config.yaml
crop_scale_min: 0.5
activation: "star_relu"
inner_norm: false
pooling: "mean"
optimizer: "soap"
precondition_frequency: 32
weight_decay: 0.2
Rows from block 6, named by matrix and row number. Rows with one number belong to one neuron. Each number is 500 + 40 x the weight over the matrix's rms, rounded and kept within 0 to 999. All counts start at 0. Numbers have three digits each.
# fc1: MLP up (model.blocks.6.mlp.fc1.weight, 640x160), inputs 80-159
# fc2: MLP down (model.blocks.6.mlp.fc2.weight, 160x640, transposed), outputs 80-159
fc1.37:434531424523387540465475516511412421522501512455514522474526550518491446594537442464502461473509510468480478473472520477415550520491535508513523475511508460484497537439569472504515537520503516439530602447515571399582592547510473458545556484
fc2.37:486558561522521475498444485538563466455508527489491538514486468466448449488531527586490454601522490520443525486608499429570426521491516560421504531529492521540522469488508515480531484548544518479459487453437424430484478435486533524477514470
fc1.38:511504500507502552484506461499487504463478502509471476459532517491556559498503517507544489461517496439504481528488456516500512472530512533489509421542471527452494467511524494486526555433490477529500477511457501503519486458469480451526483573
fc2.38:493502533474500505522503504492518544461533476489519529519513506506538472487526517519468539530508525533521526523492476545448543533542477477501549504484483500499468483548512475504527446519505498474551428523461538504483527527515480549525500495
fc1.39:480593493570492467426551463556562431501547561545583591593507519544479521491560508535460550506516514537531555548506507572478464505519524514554593428489491453477458538429472585491492579473490435524511523430471521467537491487457395491419571525
fc2.39:477467566463484527506490555504540498504502496521447467489482538506437572421476487495547509483509478529455465501505589451541563497510468433495522519462480453463444571568532463522512474500522566543544494503528577513545488452425475535485562525
fc1.40:446498481524469517485492467486480509547504525493515466476509471551499476543520486480579478503530515531502526442534457541475447509533489483514511460477508482494498444498472496494519481463465471488552442508500466535528464472518510428528525507
fc2.40:564493480510510500509574549555508493503519517480487505525458478478449482477530438471493534535509509479517527520506516537472487495493488502572492489490527463478535509467465535480512558428489544511462516465486585467493499449503502571505501534
fc1.41:510492523557541489471474444505454469608477456454505474526526507491493493454492499480514515391472464456468516510530497516551524458488547443481498510495472510483482453468538496449532508496460488489460522530528381497431428458521461515497462484
fc2.41:494486494513487543496546515481572513455521494488559523533483502508473516466429495490517483493506495514545469549422465515485480593489477529539555521502530533416499453547436516552460426454512470512517458526486646517534526542409535456458510503
fc1.42:490505515477432494512475550468488460557534525505525499536547503478468485508489501538509461489503484507510582553481454477469511545525454553511514485479525508459476485499488528490506465468499505496450515460561543504517484524454420442497521457
fc2.42:485464482477503464505499492517491474449485528550512542527485481477481517504492535524452493483509483533501475508526456521459502450488511505487537521504495467524544471535514509546500484462493468465575524483482500519557543482488477471465517511
fc1.43:377544552556517515507478499509478460541500500537541525546464583464472584484484524519478553507450488471488491524480472496538507594459505480509556484535547465488457521583496464494442474502487491549516542482522501468469477466450563492506486447
fc2.43:488503555558492466538486507533455503553482431534488470465513493506498509505551521453449489553533475580462501460505527504471485484535491493438551510545517603496510516368533484576575436533548494522494535483506565493525485527499468445450458486
fc1.44:499588484511564495474505515457468444483498570493503517506470499510535478495475520512508482491548529582478476516513514510455537541518519517409420449504494539414439523519543513486505506499566509481487504519521562511486552574457495428455485551
fc2.44:499481457528508571468552485526508531520500513515546514435528513425507548499493482525461528502438504510539502534493497518476462550514525448514498556506498510577533488501479532500541450456492499486504489514473488441497519426524548416486497533
fc1.45:424499446514413433440501527469376616600539477431536440503530501530435442430514561486573465525405442508607522478562509450458480546409496548363431445570423561502549484535479516537557537488534437493552540551410537443486512530493519454517505486
fc2.45:531354562554411515469470429471623380507539498436467510542510506525459482456499483525506491510566502435558610431491504434486534560527504524456491483411489455475477493487497436549392485523484546496505467414435555484460556451483491570581478543
fc1.46:441505636493482492458598470522536537509453406481603551481464483562432500394537517370464517475569539476511542529546458501514598457547501423501509532511505469446412515499525485440509504493515452450473462459461498454479457564435474551449588577
fc2.46:515516429493492541440488515463483405520516554517504474493569544484538561488486443578431512467486472547504573475491511446531506557465514555517532465445480531503580514500526512364458564531554500560533469511481512494527402402480518485444475525
fc1.47:477462496507505452530467501468483488515480462459531512520503456491501480508504532469591468444539519547557497508510488497518492572487449497514476488456484495562481467509479441444472468500486513467491479441471487462489512441514512486554508474
fc2.47:515502466559434513479451524513568472561484520525520496480546464494528510484531479532441506518482499498472497501554448476530519505481500502508500488501484498472505532476543503527468487511513514521562454462482499485532487509420496482483514544
fc1.48:427473504493500480478490473485531457500543495517506550540530538477509508504514434528572491508508500477490532485539504462455509532523466513514508514558498519488498498499525478512506495515437470516506461501526542493513507487487482516509547470
fc2.48:467434504498504490524523540512445460542474508501527487500463516516533550567482508506449495450488539480490472544469543513525511487540513487493481464467512468527479429548488530533507465457519479502521495467493495501417492471469504474508504421
fc1.49:522402453486431502524524459439506535467536480473600509383507485440492399515536581569522495488565507455560439468476458536486532551478501503488522418489427548417529526450535415609473484518484468468553390455436588492589479495577431423496575503
fc2.49:444534532496520471432621460424595590464541471519484558495544499488508516532386504582437567522499477445532553495513507437588464442530495575525427512444560579426533385490459551490518593433535513541482488465405487507509519487512596601438403565
fc1.50:505492485532489463509433464467515519490473556453490504506502507484511511480465472541536470507502491494493485489511535565542443480521530516490509471537531486449480513477579510479555483465516528409500536494441496551506482533525474482479496504
fc2.50:503501521543565494507502520467514526556574512553506385477513506558511502458538527507502467522563478469473526495481499535501472477455383515510555526458502581520488458548493468530466526531513549532487439470507521497483463490469476508473519522
fc1.51:496493533552460506538507520560528532512532536407520522524480519490555492544494486524531495572485563509505451492572476462549463461478561549565502493468502514452472385497543504468537508488533434521460548474455531499485430491462517517486473459
fc2.51:454483489445446437484512499466459503474537430642541471479436458471457535510471423497514476484517493590475496511473512523457500421506488481354468580515538490529486538502477494478526489486489559526483509509560427491497546463599489559539448525
fc1.52:483570455497500499540451573539489516493488458502514494488510525502538431429528458485530521528527455478491506506473511461504506469514516546552477474490493525543502503552583525517493463502469518518476550489453563479545458477575456515524439435
fc2.52:576505498450527525539506540552485491486546543528475569494464482545520525542467468497521471506500511510512482440545528568512476546498529422513529477554478428521516425486478510451530506501518546527530474476495549565527470499495476466464543483
fc1.53:492496512491498480426486544488486479544500556493480474465522482485491531538506472539528544468508515483469488472486464503506541537532500511520479500497461510493533515514508489499465492511531511498561494474533484505507510477469461494468485479
fc2.53:461521507504492507516512466501446515495506450526487480529496510498549509525463510497508501496520477556505490511504496512468507498501485485510497572513523459517479538521507559472538461538519471488504511517469514458536552510510479495516473534
fc1.54:500503512500451479467512483457532509487518489527464490509490478493485494520492533510546473508510498467518496463524500528486488487534488531534455494443492516489446506485509485509526496512518462500495470508453519540498517523523458469498485517
fc2.54:480514530517523507497533510497497509508443509525486475493553487495473526519502500516470475478479508499448501514540487540479494478487497514476491515550552478452550519471502460503476515504470493571488485466479549451505532510476479509486500521
fc1.55:546483511486551488491464518507470443516454508469484531538434454465530512493434439483508548425449536496445444450525435528480515598460533596563542491552469465466577501465572499516502457533559469480490476474533503545488429464547520504516529547
fc2.55:471542497524470510535530442482462569538464494472543501555552510599462494541544564503526536509619473470484484448568548459460507505504474518458433458486457490522461552513531451555451495485511472444547535444510498522457562454442502487487462433
fc1.56:550436652545541480519495470420399472400460482462462434589503528465508484481504435545603493478501419449539432503542474544647571520551513500532547425566477555570562548600545538495538382468472498423490535420427449424504600578562550430493364523
fc2.56:599500418550425479529553502501472523507522469455479492402513507607402505474508524375519585549513587632412587481432531493446548546487457449452590507458496461400517561417463550546428544495489399595566389576536554597554403466441400547513566525
fc1.57:571496552621518502502460540462450565501400467464482524485530541512553521504457437456528481477519479481488597483462475526458477503500473527540476539586449497570433544543632521428567508465490588408519545522495465505518523456530465491448581539
fc2.57:507442476471481464521524469452527481429520413552526507522499464489462509521453497540423522483539554517508473463477454542532439549530485503439501507483510478474471479486454448492558528473483497467458468487584488461470506511538498476528499503
fc1.58:463465465511445536497457436458520498467513479477518504525484543498552512465506451510532516494511519422499464454551483426473500452501498575518441478510511552460493478548539472539526448468541493486528421498512496534504495517500528490515536478
fc2.58:524565525459554505486486432486475494482541513518455453446553465461548513549543503488522475500504559517534539551517506483483513486471468470447485463536426542523505514480522467457475553469436532505471475486521487523466457500558525514489510449
fc1.59:421515583603563459532546594435476544584520532516526366516440458522492447488475515450518491523588434525529474503541476477492492455458515522599449531479506605505461542550570407450554478537469559500483511521596442549443502450503556532489503521
fc2.59:504591484534478491524482458491516558499414511554551491492473504469397459513507452504539483479464519488484520507487535537546382477500504587538476455587511530569444580499458456481389564562526476516528433492461516559563553499512466427463381541
fc1.60:508464508511483475513476433480514512478459514467459486514529497503506491476523498539538466485543453515476467506517484497493515475446513541499474501520500443521486511463517464482527478490480480556487520455467561494498481523460470510480487465
fc2.60:448474506534503533550517528497471491544508528509541494468465524524501520553494444530478524510426502513441500475497505515515501527502500459508525495497499525502520522485451503480497470465481518484512523527497470500493442492483518492467534511
fc1.61:359480420495553491479486478489570523442546509479508493534502528500560500468561538643483484492524441499590498487573497525525447483478424412550448488502579469487572549544523453429479504454518535575511415597620441589455474497438616508469476582
fc2.61:457398481468534437578509411581495634562552509511510487449513481542519473558486536461567424514496465564469463462588475480450453485519468574411485464580444566448511410450516391531514456586496626460413576490462602395538463515561474527508477542
fc1.62:573476466482549559529474527528596516621534507541401452469566392411563469511488455455507459539476548471477461396524546486562511476406515504478397458551480489451562445528552438547502524525588553470383627530473496508501413510505459557486504537
fc2.62:470426567549425456549553449524482448502509512540511476470471521558563429484438457584535517489558541546498434603495532513502491553613581518529480472482600524569541491559523408472515512459455474489465468559546547402429487472463498526498467527
fc1.63:379583512481470556505502529505486472406519520489545536517507508473519602513477464494505489523510451535507551570524478496502439471471490586577455491489507501568560487544467487430522562474545522555517548461511500428554500495493488517530519468
fc2.63:492511468481498454521430560482480439498559471467471465532456536424483486532562482453499464495568547580527490544518507514407439488509527491533559540489506494470451558440576573540531447540512525458543549493530566548475494474485503517500481501
fc1.64:476515476489464514502495474555435505444509467513536485556522606474506455470510507568454483492537473470455485542473430470580571581473495587540483475445559494473494461478477487525516477518507521483534523499560522533473526571526488425517488499
fc2.64:482520518452422526563524439570535521618514480444498503483459466484493476507472459425505457459503482494500509470497601526483499503545496509497468466549489477503502571510515548560521537593463507564520581618484497467438522450555454512530499536
fc1.65:522506503462545529546503471497511523515548472523505523504516477467504557505496491486498557556473468531477485453506506478518493534500473483505512478490474510523494471489541470504526496456434419484479467518487501487499511526498446459513506466
fc2.65:499485512467484573491484524468488485522511515517434551488553540501539482502437533525443593469565478515503533542522479519484546482488518553517537501490496518489452493478532500484474546511481546462536450491547443498548493486496540532501488531
fc1.66:547534529486473465534552491446458449479483541462455487488502508503512535525521525473515492502572447511460451545534491482450530552503517528478463467502508492495481477510548470478483493485502535459508514497449494531535497509478524503518472487
fc2.66:526522476516515495530504472542493408554488515455465487491432508488493505432504480467496524500514545439558484516491523484507512479558593484480496516537491451502435486517462456502524454572529547544433565435432560420496540503498504473455562504
fc1.67:520540499439504542517424531463534471478473483409479517507478516489493541551530463541486590490504490438578483495571495474503516522523450445453460495439541480531512509470400510530534609532393513469486491514469492489503508451454502504506438495
fc2.67:476441519521500539525492546445503487524531499546505398446583566534460512425448500407475538496481499563415507505487467433538530480486507546512502515482485526508505529488580509526513490479636495503544532519510537484533512524469584458445580548
fc1.68:538478510421580492587488483468449463563572470554464475493525481497537511495500491545489503449522534477502495501475447508468530518537534514481413505554498516490535508472546443429472533423485481443454492498485446455515506474482473469495523533
fc2.68:420531493509511424445524507517488533452478452426571509529495561483592529488539544486498520511506492584499541567535595400519445562499506453479550444557412567487483505538540547573493505496543494488529467457507492496505510555506514560501460478
fc1.69:468535511480470528477565410522514549494491484498502414483524476516494473537449511506466530488540519477494503495496478485567513571499508544450493460517538534465495542522534546498442458508497535503483500539456489570494408436515542475505487483
fc2.69:522469491444499517511497504534566507504472559537477479515467496512504477509522508462486504488547459516538595517461470552526521507594516492436544494477498508492472432493507455528481459535483500505480512535524506528472464481438492468535532556
fc1.70:490562506489500455470530510521563507494475492493513531464519518498495522456533546478505505469512485525449516577516480574482470566525492526532430464509558499512484519493437439492527547507497559506518485471511527487481516496509468463478528464
fc2.70:488526472533506461487487521442481467505480528497537480514503493539488460492530534555486466481535473518415476485512516523496569519519460481536504471508454496528524494496441497472497499519468557481463487504518499520479555505488463483461560506
fc1.71:431510490469489461492522523553507583508486504586550574433483490462465514504506502477454491512483508544408467468489567540529441583472467407552449501491533518502498519509574497463514430428455429550553519465527516492609520480458427466574459452
fc2.71:527519541573434465497482484525531528499517513542494458531529472519530478502505521549467520555494487488516489536527464491522518442449531561436503529479513480519488474433530506563446487472501432486511414479407489501440446492616465493486515479
fc1.72:467487487555451537528456466484543559498470465591542480431534501470549497522538475543445494435556529446499469556472502533454401503439533552564534463463478502572533510542470513541468487485453545411533506454421502478523552495491497507555520541
fc2.72:486507473436512523468456628568434486512516501486433468495454466590500471494431548512462538463422534511496452477453499510457505504499526436426531479476501471432519503453484567497492508507484531529460537466533451441519481559582510548563481472
fc1.73:510494482547437491485513512520448500484526484494510500477478531506503483508509515510526520498501476461511491507468458466451475465512480505498488455499474445510517484523569555475516488497534533529529469437493578527503516484476472503460492492
fc2.73:531481522451537540448471498494512496483528494455495509537547454442512534491415530497510500497523519531511473485531495540506492533462494494478497495482508521543533535474486521534530507503509542548529519519522455436460458495480541446485486528
fc1.74:507537415499461445497504488496452527569543508465532542485559500520563526488520501538621478503500541506473496502562490505509517544511494512506432503552498464455563528480512524540496437552495495508492539469486461501496485475443556456503502535
fc2.74:515522502389534537471492533429473546513550509520491500543485497517542490593534477546470532523488536570480512496507518557482512410584522438565480523489515466511474540456524527517481500414546510487522500584548528502521507475446501476425486577
fc1.75:531548564544468541572431402520621493564520491470510548424529603516493488477477482507536495538469536472529536515458539423427531472574514525579514478483495515473524564467531448497568507525448546546531429430458499483526589510472475445561444575
fc2.75:540521566584429476438500589578438542506525605498530413579500468499527488451490410450469513483531566537500443508542426498463545473462485551439529476490505461505398426530479520458462442533409482486451561457474434471476447502521494591495555566
fc1.76:399520508507495479506456495455480521432482519474423474440439562506500520458451471489470539475471498454552457542473431559528635593471507528495475525501540486480587497536458501437498495466450495463493476444502449507539548550452399466441450565
fc2.76:521481470488529464480471522468581511493474454556524445558506435534441428525485412504502473402525522522532516466555562479533471466532401517492588511433564504528504504530583478505496450541557490436515569519484520548460457507509590460502508450
fc1.77:507468504545528502534490452473466473467578543466488523497482395505546559470585481469427478465520480487491456388526528467479482562530524506508474499430493464499478520490511523495561448579540519496504461478539495561496475526451500406472542530
fc2.77:479564407418452494420495494495527501492516491495528546541512500546450509438501482444472510538483389513499510523518473529474475525540559552504481514430453549464541534460503458558513536459409426543500498497438502451421506533536448535609511395
fc1.78:527476522509523485499521479442461531549520519435488524518531536504506493507495500534527487470522506505515521490526447498496474523471477527531499499444471511475500479519598510514494531500480479532497485495482523516484473511440503467529539571
fc2.78:513434532459469464513489493470523511530472505518508506503525503526489499494488486525487512516465480478529479478517510485513474472482485503522470472519458557493540504538459447489484552483514500565571496507511498567568487526425543472500494495
fc1.79:398461558584519502571544489593524563535496503482504581468537539560538492535489506519470530486502477491601573533496529503361477624459566437509570424510510487475527498478488468405497497563479515554566457398588575466530574512449462532513509491
fc2.79:621343507534471535504495438490411543445433517578490447510440429444485518402502462572481556501573498486469560444480461494530460448522471457467519498565484564513544478497608489422511561423410588486449516533536527433471488501468536501414436552
fc1.80:564602462452443579494519535539439486477490599531486466462559490520448543523528533541402549556508507522496525455442464525474438408428491506469466438540453520552447488623528550496540531481462529574582526525477496502452548507473331474467522497
fc2.80:481529449549537461533496578466423522439530517459390559474427521523574547549495414518523499492470450522508533471417478509458484556511506491534477430434458452500511474445428592491591552611620524552497521578493541523555397500394537531518512586
fc1.81:452494555507482474509461515402534513485508525518535512423495507456454547420517559465526492485466496518499481494534537483558562595557495516485480499500487549541519512521521536492460513486488531534499460454538556500480546499510519468517524485
fc2.81:472445536571521521526494549510483479540514474456500448502529588487438531545518477521473506558491478562494555461493458490481459579459482518482489518544502455458543508498490460491513454516466557526539508524523485527486483490497572448558468510
fc1.82:503506385528530512513494439453522502515504480475500502480485495457500479525491456491563442581491517555498494467520431469501537511519483474438494499570479521468506525588518479480587411496547473547512493530455468573471469486460473450422562542
fc2.82:467479480433530537520574518499493492545532557537501510494446488484514491523502469555441484416458473511501541493508570539447455508461498530463477501468566524540570469511506553525432519493497524440386461519491537463485455467580504432482476518
fc1.83:490513455536442513494431512481460463497482478505415572506533464470508529498576509493554489532511524502505474547506505491424531456532536524486484525448482487524501512455465447472449507538510416504520497513576522562497476471441492570551490515
fc2.83:503506541515581526492519473507484469475489466491444487512521526414552536553494496511475554496531434512529506519496480541462444532502536516500514507549517530424508506553548520472542472510500509526496490539478471498519474470500447534496537454
fc1.84:461518510525472487511501464508561493556484534492557488505500529488492449532496525525448489484465461524492499497537527514534498520516484554525449547514483541500480493516532500512482508479483482528484516446527473538507451452515444575531513499
fc2.84:541544463504495487387499481497478499446521536533441534511463488436482486551485480508506520518555520473500507513498459489481484472462483515577525515462503498548573507553506485501507469469443460537491517527476508519534481506487545499482458465
fc1.85:597548506529453507535487454539537507468565514386534605522497392542457519455456432499428459515502486494556463424444509508446539573532542455511514440425441474491499557449473583413504469522460525537502459580469488525517422514424423521446503593
fc2.85:575515540465541382525565575490568513511432572569520504513519505490580483467551571457464485444454532501426523504463479568549521481474509469480576516559509456471498502552480549545493486394528444568527540505524394514541421502457539515412589483
fc1.86:492537519495517466541533527498536458517495445560482522540542526498513494507530501474547488590475438459518504562447418469562491508541526515595504509518515521484562470502481473424528514517503479509452451515460499484491468537510510467508478445
fc2.86:557441540500542502511543541498466507491469528498491475497467429513525495533503496483513528437533487577566476536500511510490499491525487449482532479547488462429496489483541548522495490522479494515485502545501461443542492560520485576551497467
fc1.87:461493510512447509505517490477513531477496517452546514489524482492485542528493510505518490477525532498438520511480483500486514531480497512472475480537477522472482486476465458486499489487497504533511474473512525472504477511478494472452527493
fc2.87:458492457529542509484449527548541479536531481567496397457498497505578476496467541478484552455502539479480490478538483436509528495492531530464491473502463582525497473519540499425464532480459510591522502466483517525509513516583455521505478509
fc1.88:438455470501528561521557478479530490446520485535573472434528474510504479517460522481460529487505497466569567520448528499537378475487493520516478449522539602503543461522544567524480525481545523495502495527500536525483518464512482443549520519
fc2.88:471434558501555508442436524508565568525470492519472470453474580491566489510528509489433538473543416522542475411513492531507498549445482518531523511527490514462474464438492462457477465527398439462532515514517516478575522471476507456553573493
fc1.89:590499457558488502484452486503512442485466498526535529482512551455478484504495495490506568550488532492512538446537474499502481534500478448451505457522475515553479527554482492452578479463490451515498530472549507498480505536489438537460441448
fc2.89:501550452484530526569550575524498542448519512493451516493438475477438474433485505508517495539482418510526521487483516475477517498458487489491532478509530536501530471507532541515521486505469495477532483494515487552562523483508511528525534483
fc1.90:574533632547510473467410406565462510515445499496403495482470535480480540558442391505460393416446510377489518592534500552417471648496506486484472568555509483509425538476514514430569538461567591484535551488496466478502548498445464505553615518
fc2.90:536531508529507532513479548441498468490469580585583464616444513421532493504507501514419560446439596532427367440553444513495451536417503459468545454491558607492464504538559429518463516463589434489457442447479468363548509523544483480480459497
fc1.91:476669504544459431523561512584483462541522557526475562509499612522500639418486524526443468444497448503457556479465463437488592497473429402481449491429462487442495518495478492486531496484590521691537605491526547506504512408463501433466586422
fc2.91:409541638565477430486452553620532547430531552509473423470526515467537560532586447448442475522534489589526484466505539435452583531445572444513494530516480459512457418402446448485504421514516472532492581458556579498496510473515522481411507558
fc1.92:446536523511524572529512521537482494483546434493535478516525504473484485510416484433589472494507584455480487463502476512528437436473517473497499507492505523503473493494527535474461536509443505548517509429490453450452538482546501506575505468
fc2.92:512582514481483560477471538496527468507522491546420444491510519525556502513468511444521513490434458526446513502511487481486495509508548538588526561486481485555490443514473499519432501500426512561486547532516562529490548516491476532497458505
fc1.93:516530480450533519535533428526553468506532570465502524412538457450518505485568429530499508507572517507445474433433475544433491526545481531571492514535416538566465537529543484486566474531485515480545501468520458557544474432476485442503499568
fc2.93:519422471490481472508595559514556580529455514452467455532488555483554488515449494458519565565485464450543548532448472512442540492500498499444614484489524545495529455508522498483551487517482488529503534491444560513473495513426528606513475544
fc1.94:523582479492466483480454394498563478540444538521525433515476458433472546454539595432488549498500487519478517470522458481489435549533530529487556514561537485517444449522392456569465497444485460483486493498528594546479515462509491461459490527
fc2.94:532582451520461527477497549537569532380501478516466559432462507499529529505501468441440491478515478489401476464440503509511521421514497546418497478498544492437589492524515575465535581502490508481491485444513480468439510522527483402499529466
fc1.95:499461484422524521488547430494485469428549471489506580524417525488493568555518516454398481527510450498544486536596481512494501481542529520552503455506498530490508494462550516545502437473514442501500498462523460485516543510536481444521488623
fc2.95:488557482477414492505482506497487502482470463554533476489449511558497467558543509527491542529525567462520498476453541505494463547484470471482501526532473465475471455549486486399508449498571529489451550514527539517491540579487519472485458475
fc1.96:425529468484468471513504530520451485519530534501468495522475553487471577443471504530555476465529543610540511509511501487540492509471515487505508486487505500492453492516494497473560522501522426549566522586517554515499467475450537493520425518
fc2.96:492486489517476576513443508465614487472548476546546496487447491508489525451476511425459551521525520435509533459524470483482507481478471563516461487535517527521477491540478508533487488490518504480489474450522491511497554561448550432456498510
fc1.97:592475448465457465475466474529561478468552543526497495556485544515523542524501479561509511568465459492549476399460447507489529503513490495412439452480520518469547529469495524531432502512403516471476445548432521458493447507454432512580470484
fc2.97:458489518553497513470444493475523584488424484465549480449578532513467485583516550475486558469490482528540503512554521541492464487604452575462551559468562508536429526534590487490527498496546495612548551453568535547483543463488521535510518486
fc1.98:541462522513476491555488506423487557507482505501489535456507510494476531548451468530522510478493542554451536548532495522522477527487494405463492500532453472496476480464509543517518485445492467481528451507487518509469531473546474485460535500
fc2.98:514551518482489490476474513537542456477421532507548496521530513535482578513525546456519473498498481582483508534480511548557462471526489555515538473476494471512504477461563525534484579493488491538517490483527466533471504496549528568475500460
fc1.99:519505518557464521468553457513510538525519530505519470483491522533496497482515512552523468541496454553476527491497510480437477508510469481448492498496529470443439537508564532452488474466449484533533472476512527515519433497480454496466502530
fc2.99:473545525489468550487468448467543505450535474479483468512527461494485475505476514467503522463542486523469487507527509503486489494506517558467451514534463463476516473502488489491489477549486506520466522540495531504509499518497575466547511450
fc1.100:453561538474493527514517525436415486499502450515508444535542523464517428499482530518473475544558466515472465473478475441490451540500471549508448514490437571485523521441507522527433463495472521484498507473544460468482490529489487480473470522
fc2.100:535466506553476530482480499497551500483498458565492495470506545581488463491477449444571495511436528536528520495464498471463508495446471490540519475531557499514524502530487480500508479497508577514515535556563544460421487526544489530555523469
fc1.101:476452477480523505448532553501483534529497528469534478465498448480493480505483468538522519580461523456523511500518477460537483537595515511571494531498516484511465486529509459451544468519492528469492475479504507497498508513536407482510488498
fc2.101:466476535475507440453459503484483483500523519531512495542449490543499515562518537530488477412499488532514476450496529524569481512492522532527476508532523487498528523537483459532461473447470429497543479524512510545489447454446503528479474467
fc1.102:473455544472441557531522465623480535506490454521465432406560535513480561375488539425489488516410475519583529411517454579408531459400519382513478456515447504505513497442509601605512550473460472590447558515461558530501504488544530467535585632
fc2.102:521444433468490424465559518539531538518556508416546522446573521507596472497472551579455462493569456567514524473465537506492551532533465504492516521538437576540542487461466500553549463558505503539531445513499523557498558473514484451555489469
fc1.103:482550493486428495514403467553510419464571560467484540525463466537488438581431541515466456484458552473446495446601474538502493383523519561385405484521501508514482497517514508497461466522484473525538506506559459610501495463534492534475557489
fc2.103:572547526493539567536577425466491479493473504509484516490522496524551583473513468559441546471539493526474582554488541508412468470534463487535516528536537544495490511503501499522480534479490513569554437510516577491508474477465393433399436479
fc1.104:463461606447527525535471516465525572521428473512525579503463481490492538488500455525494513504526503533519511469574486429483501492388467437552397509478527558550461474488486460532475460533525441518533490476519477411594505512502520490464480535
fc2.104:509496566578539449407459511486488461435552485516508406525494530505476542478509458482468544513482456511508526475421493510467546535466475515512514460541499505527493491475467436540452479425535490469461481477549498565512514517523544554432478536
fc1.105:457528486538459457453533537471504473480518527471515513497547461438519504503515523550513513507493512474433510516514458564456476509504488583453456510520457465546534494484576499480544501492496481517552474514557545477506534447480511481521547488
fc2.105:469503452464520496514525485485392498467484464487458491536496538491467520495526514546466560521539460498492526489474560462454461525437489489509501445525515494472547564473551496476464515508483516541489519490450448506467475495486464549506440469
fc1.106:493494510448418537512488529443571568471523546570456509516497507467473540564541414527427449486484541460477501482509465545450467473532537498526427481401524491495465499429487440547480498510567525509502555515514562503485475521539569497445513541
fc2.106:470475499498550449478464471464480509528484515489524447531482477545499538521469489494626588530544418503492482520455511498451503555499484532430599425481474589488542544471541531507532494498448444514486488524503463525512544524467490574543468440
fc1.107:505578574512529511447541473505474474510538451469454550520505466529585502473496494540487476539517435487560486493484557495497523485418485466532373508581434429475508501511534458427527498489513439449503438544508567463469498480414541484532433532
fc2.107:417466464508503510510481473507565470466530476456573531451490442517465492475504451528486475538476473509512533518472337492487416494563477461502617547454492553533523480514446483541475516482518548547502507460508426499490533531494521542508552543
fc1.108:457487527524502478470505476493496523511531501533503534461492472506523506489476514566504470526464473476473475495522484560507513523475499494479557490527513515489508518500564496461510472546500481496453501456534487533514504490554462487489531553
fc2.108:523509519516491497540518510504459473554429503445485474482511480500494507468471513514504504462526485556541498462507517498505436462493469512514515515525480492534532505519465467507519512532492539532513552549482550458575511466465532498505499490
fc1.109:396514443449473470465448467464461517546545430498580461529560476493544484451510518571448556479604468485458517478459424483494539517477445560482427484457558542486436494513595486419491436489541470559514525566510592433505508546451512473559480432
fc2.109:457541500495539496501450562409575443532484514525532465477508495540523524490506429464522478539528541487509510467526462502516519497530459540455539507506481474562483469523468488526485503509509528521434558517448551459430509441538529469498523513
fc1.110:501547543521540461468468547539499464500560467542503449604531544510514447495490475538487542541548396488498501490538450486465497502521502481599539450389485283488408500504512499521498479517507421511571499565466599505572568407466338506492514470
fc2.110:515520521570479517447498494488399457487480484585476537519420447553546541558481507512565486487432485534476487523547432538505483514558530550486640490496530524457529539564433454490567508476470533561516539552476440528514410546504532556557506524
fc1.111:514466526442473474477507495483503533520460507505520536443514468521488530532494498504520481475467505502490553509507494514550504493480495461491483491464470515468499480554534455485505582497473524479488447460512504502536501493493521462535520492
fc2.111:506505495503528519500487489523494461519508491530516548495512457492503466489502512502512497507444446502505484516500481531488463495518515513557478512515506512521538491520491501493494525511544496528519465498491503520563489469480482501443424470
fc1.112:503482494486586557465506541473499533481555502510525465538505528476498549489466480409564499435581429561418463463439468483410520464497463513520458452490499490491496514491548543589539461450512530494524501514553502472542512538453447481464506484
fc2.112:463575518508421357494514432488565475577435461599449459495556455506433526486484511609482476537417571442518467489585505475584523581490506553447527597466497500489451511577467427417453440518531508530542503553441420525534571445494574500451479503
fc1.113:529469457478455515576552510472413545481474533491565488287525446445536543583509453397559417496437593526467532411428496459447430442481420458490514365595460540537514560507573504505517322422481452556576478580500638584469523374547354455516464545
fc2.113:494498457484515548537539442474446579648514488420590478439430537428599486566501513619490545381550498514473476499453539474489584551544496504556558482465504520596546469460431563611498450489474518511396464333552540575532479497499467430485501495
fc1.114:490564550553489461421484429466530525495471487520534497533491457433488505530502538545432484517527475491513476480514499503448533517574491583509499475539479480524525461473527467556505485465478544537508505511466483549566474526504537511504480471
fc2.114:559513462531478485529502527471500524487496509470459472470458515527562479496486524529541489387523526498492512435459452521530522499491549446529493495489516452519515523414541538546523524523507501447528472525469531440497511534464434476509547571
fc1.115:373541567420383440550462494571482623515526508492508583506557412456531423463409485531516604542574543587516512323594436477453502520434502519423428520539472541489463453460503511464495475531468582508467532464468596464477407493508565577490505389
fc2.115:430474420510522600461540521531488521510486482454464439505518527487459524456512540447494468532484513513511471543473546473459510482502464419498538478560511491468441532494493455376489600501485448497490517510487410434429518499457402467534395571
fc1.116:524484481516528526448508453474483497510524509510503499496461520516538498537450478506516428487497522536463507520532470475490521519501439513532465484490496454485509465538553476493492471476487494486509485471467540476525434486480487467497507493
fc2.116:452486509489524463551474477461494509524517477514489483505505483472478482551515468503505500526525517505502496526511550501529494484488480467485516454487514467508488506485470501525520478489519508514480487517487496475482528529493561495488476531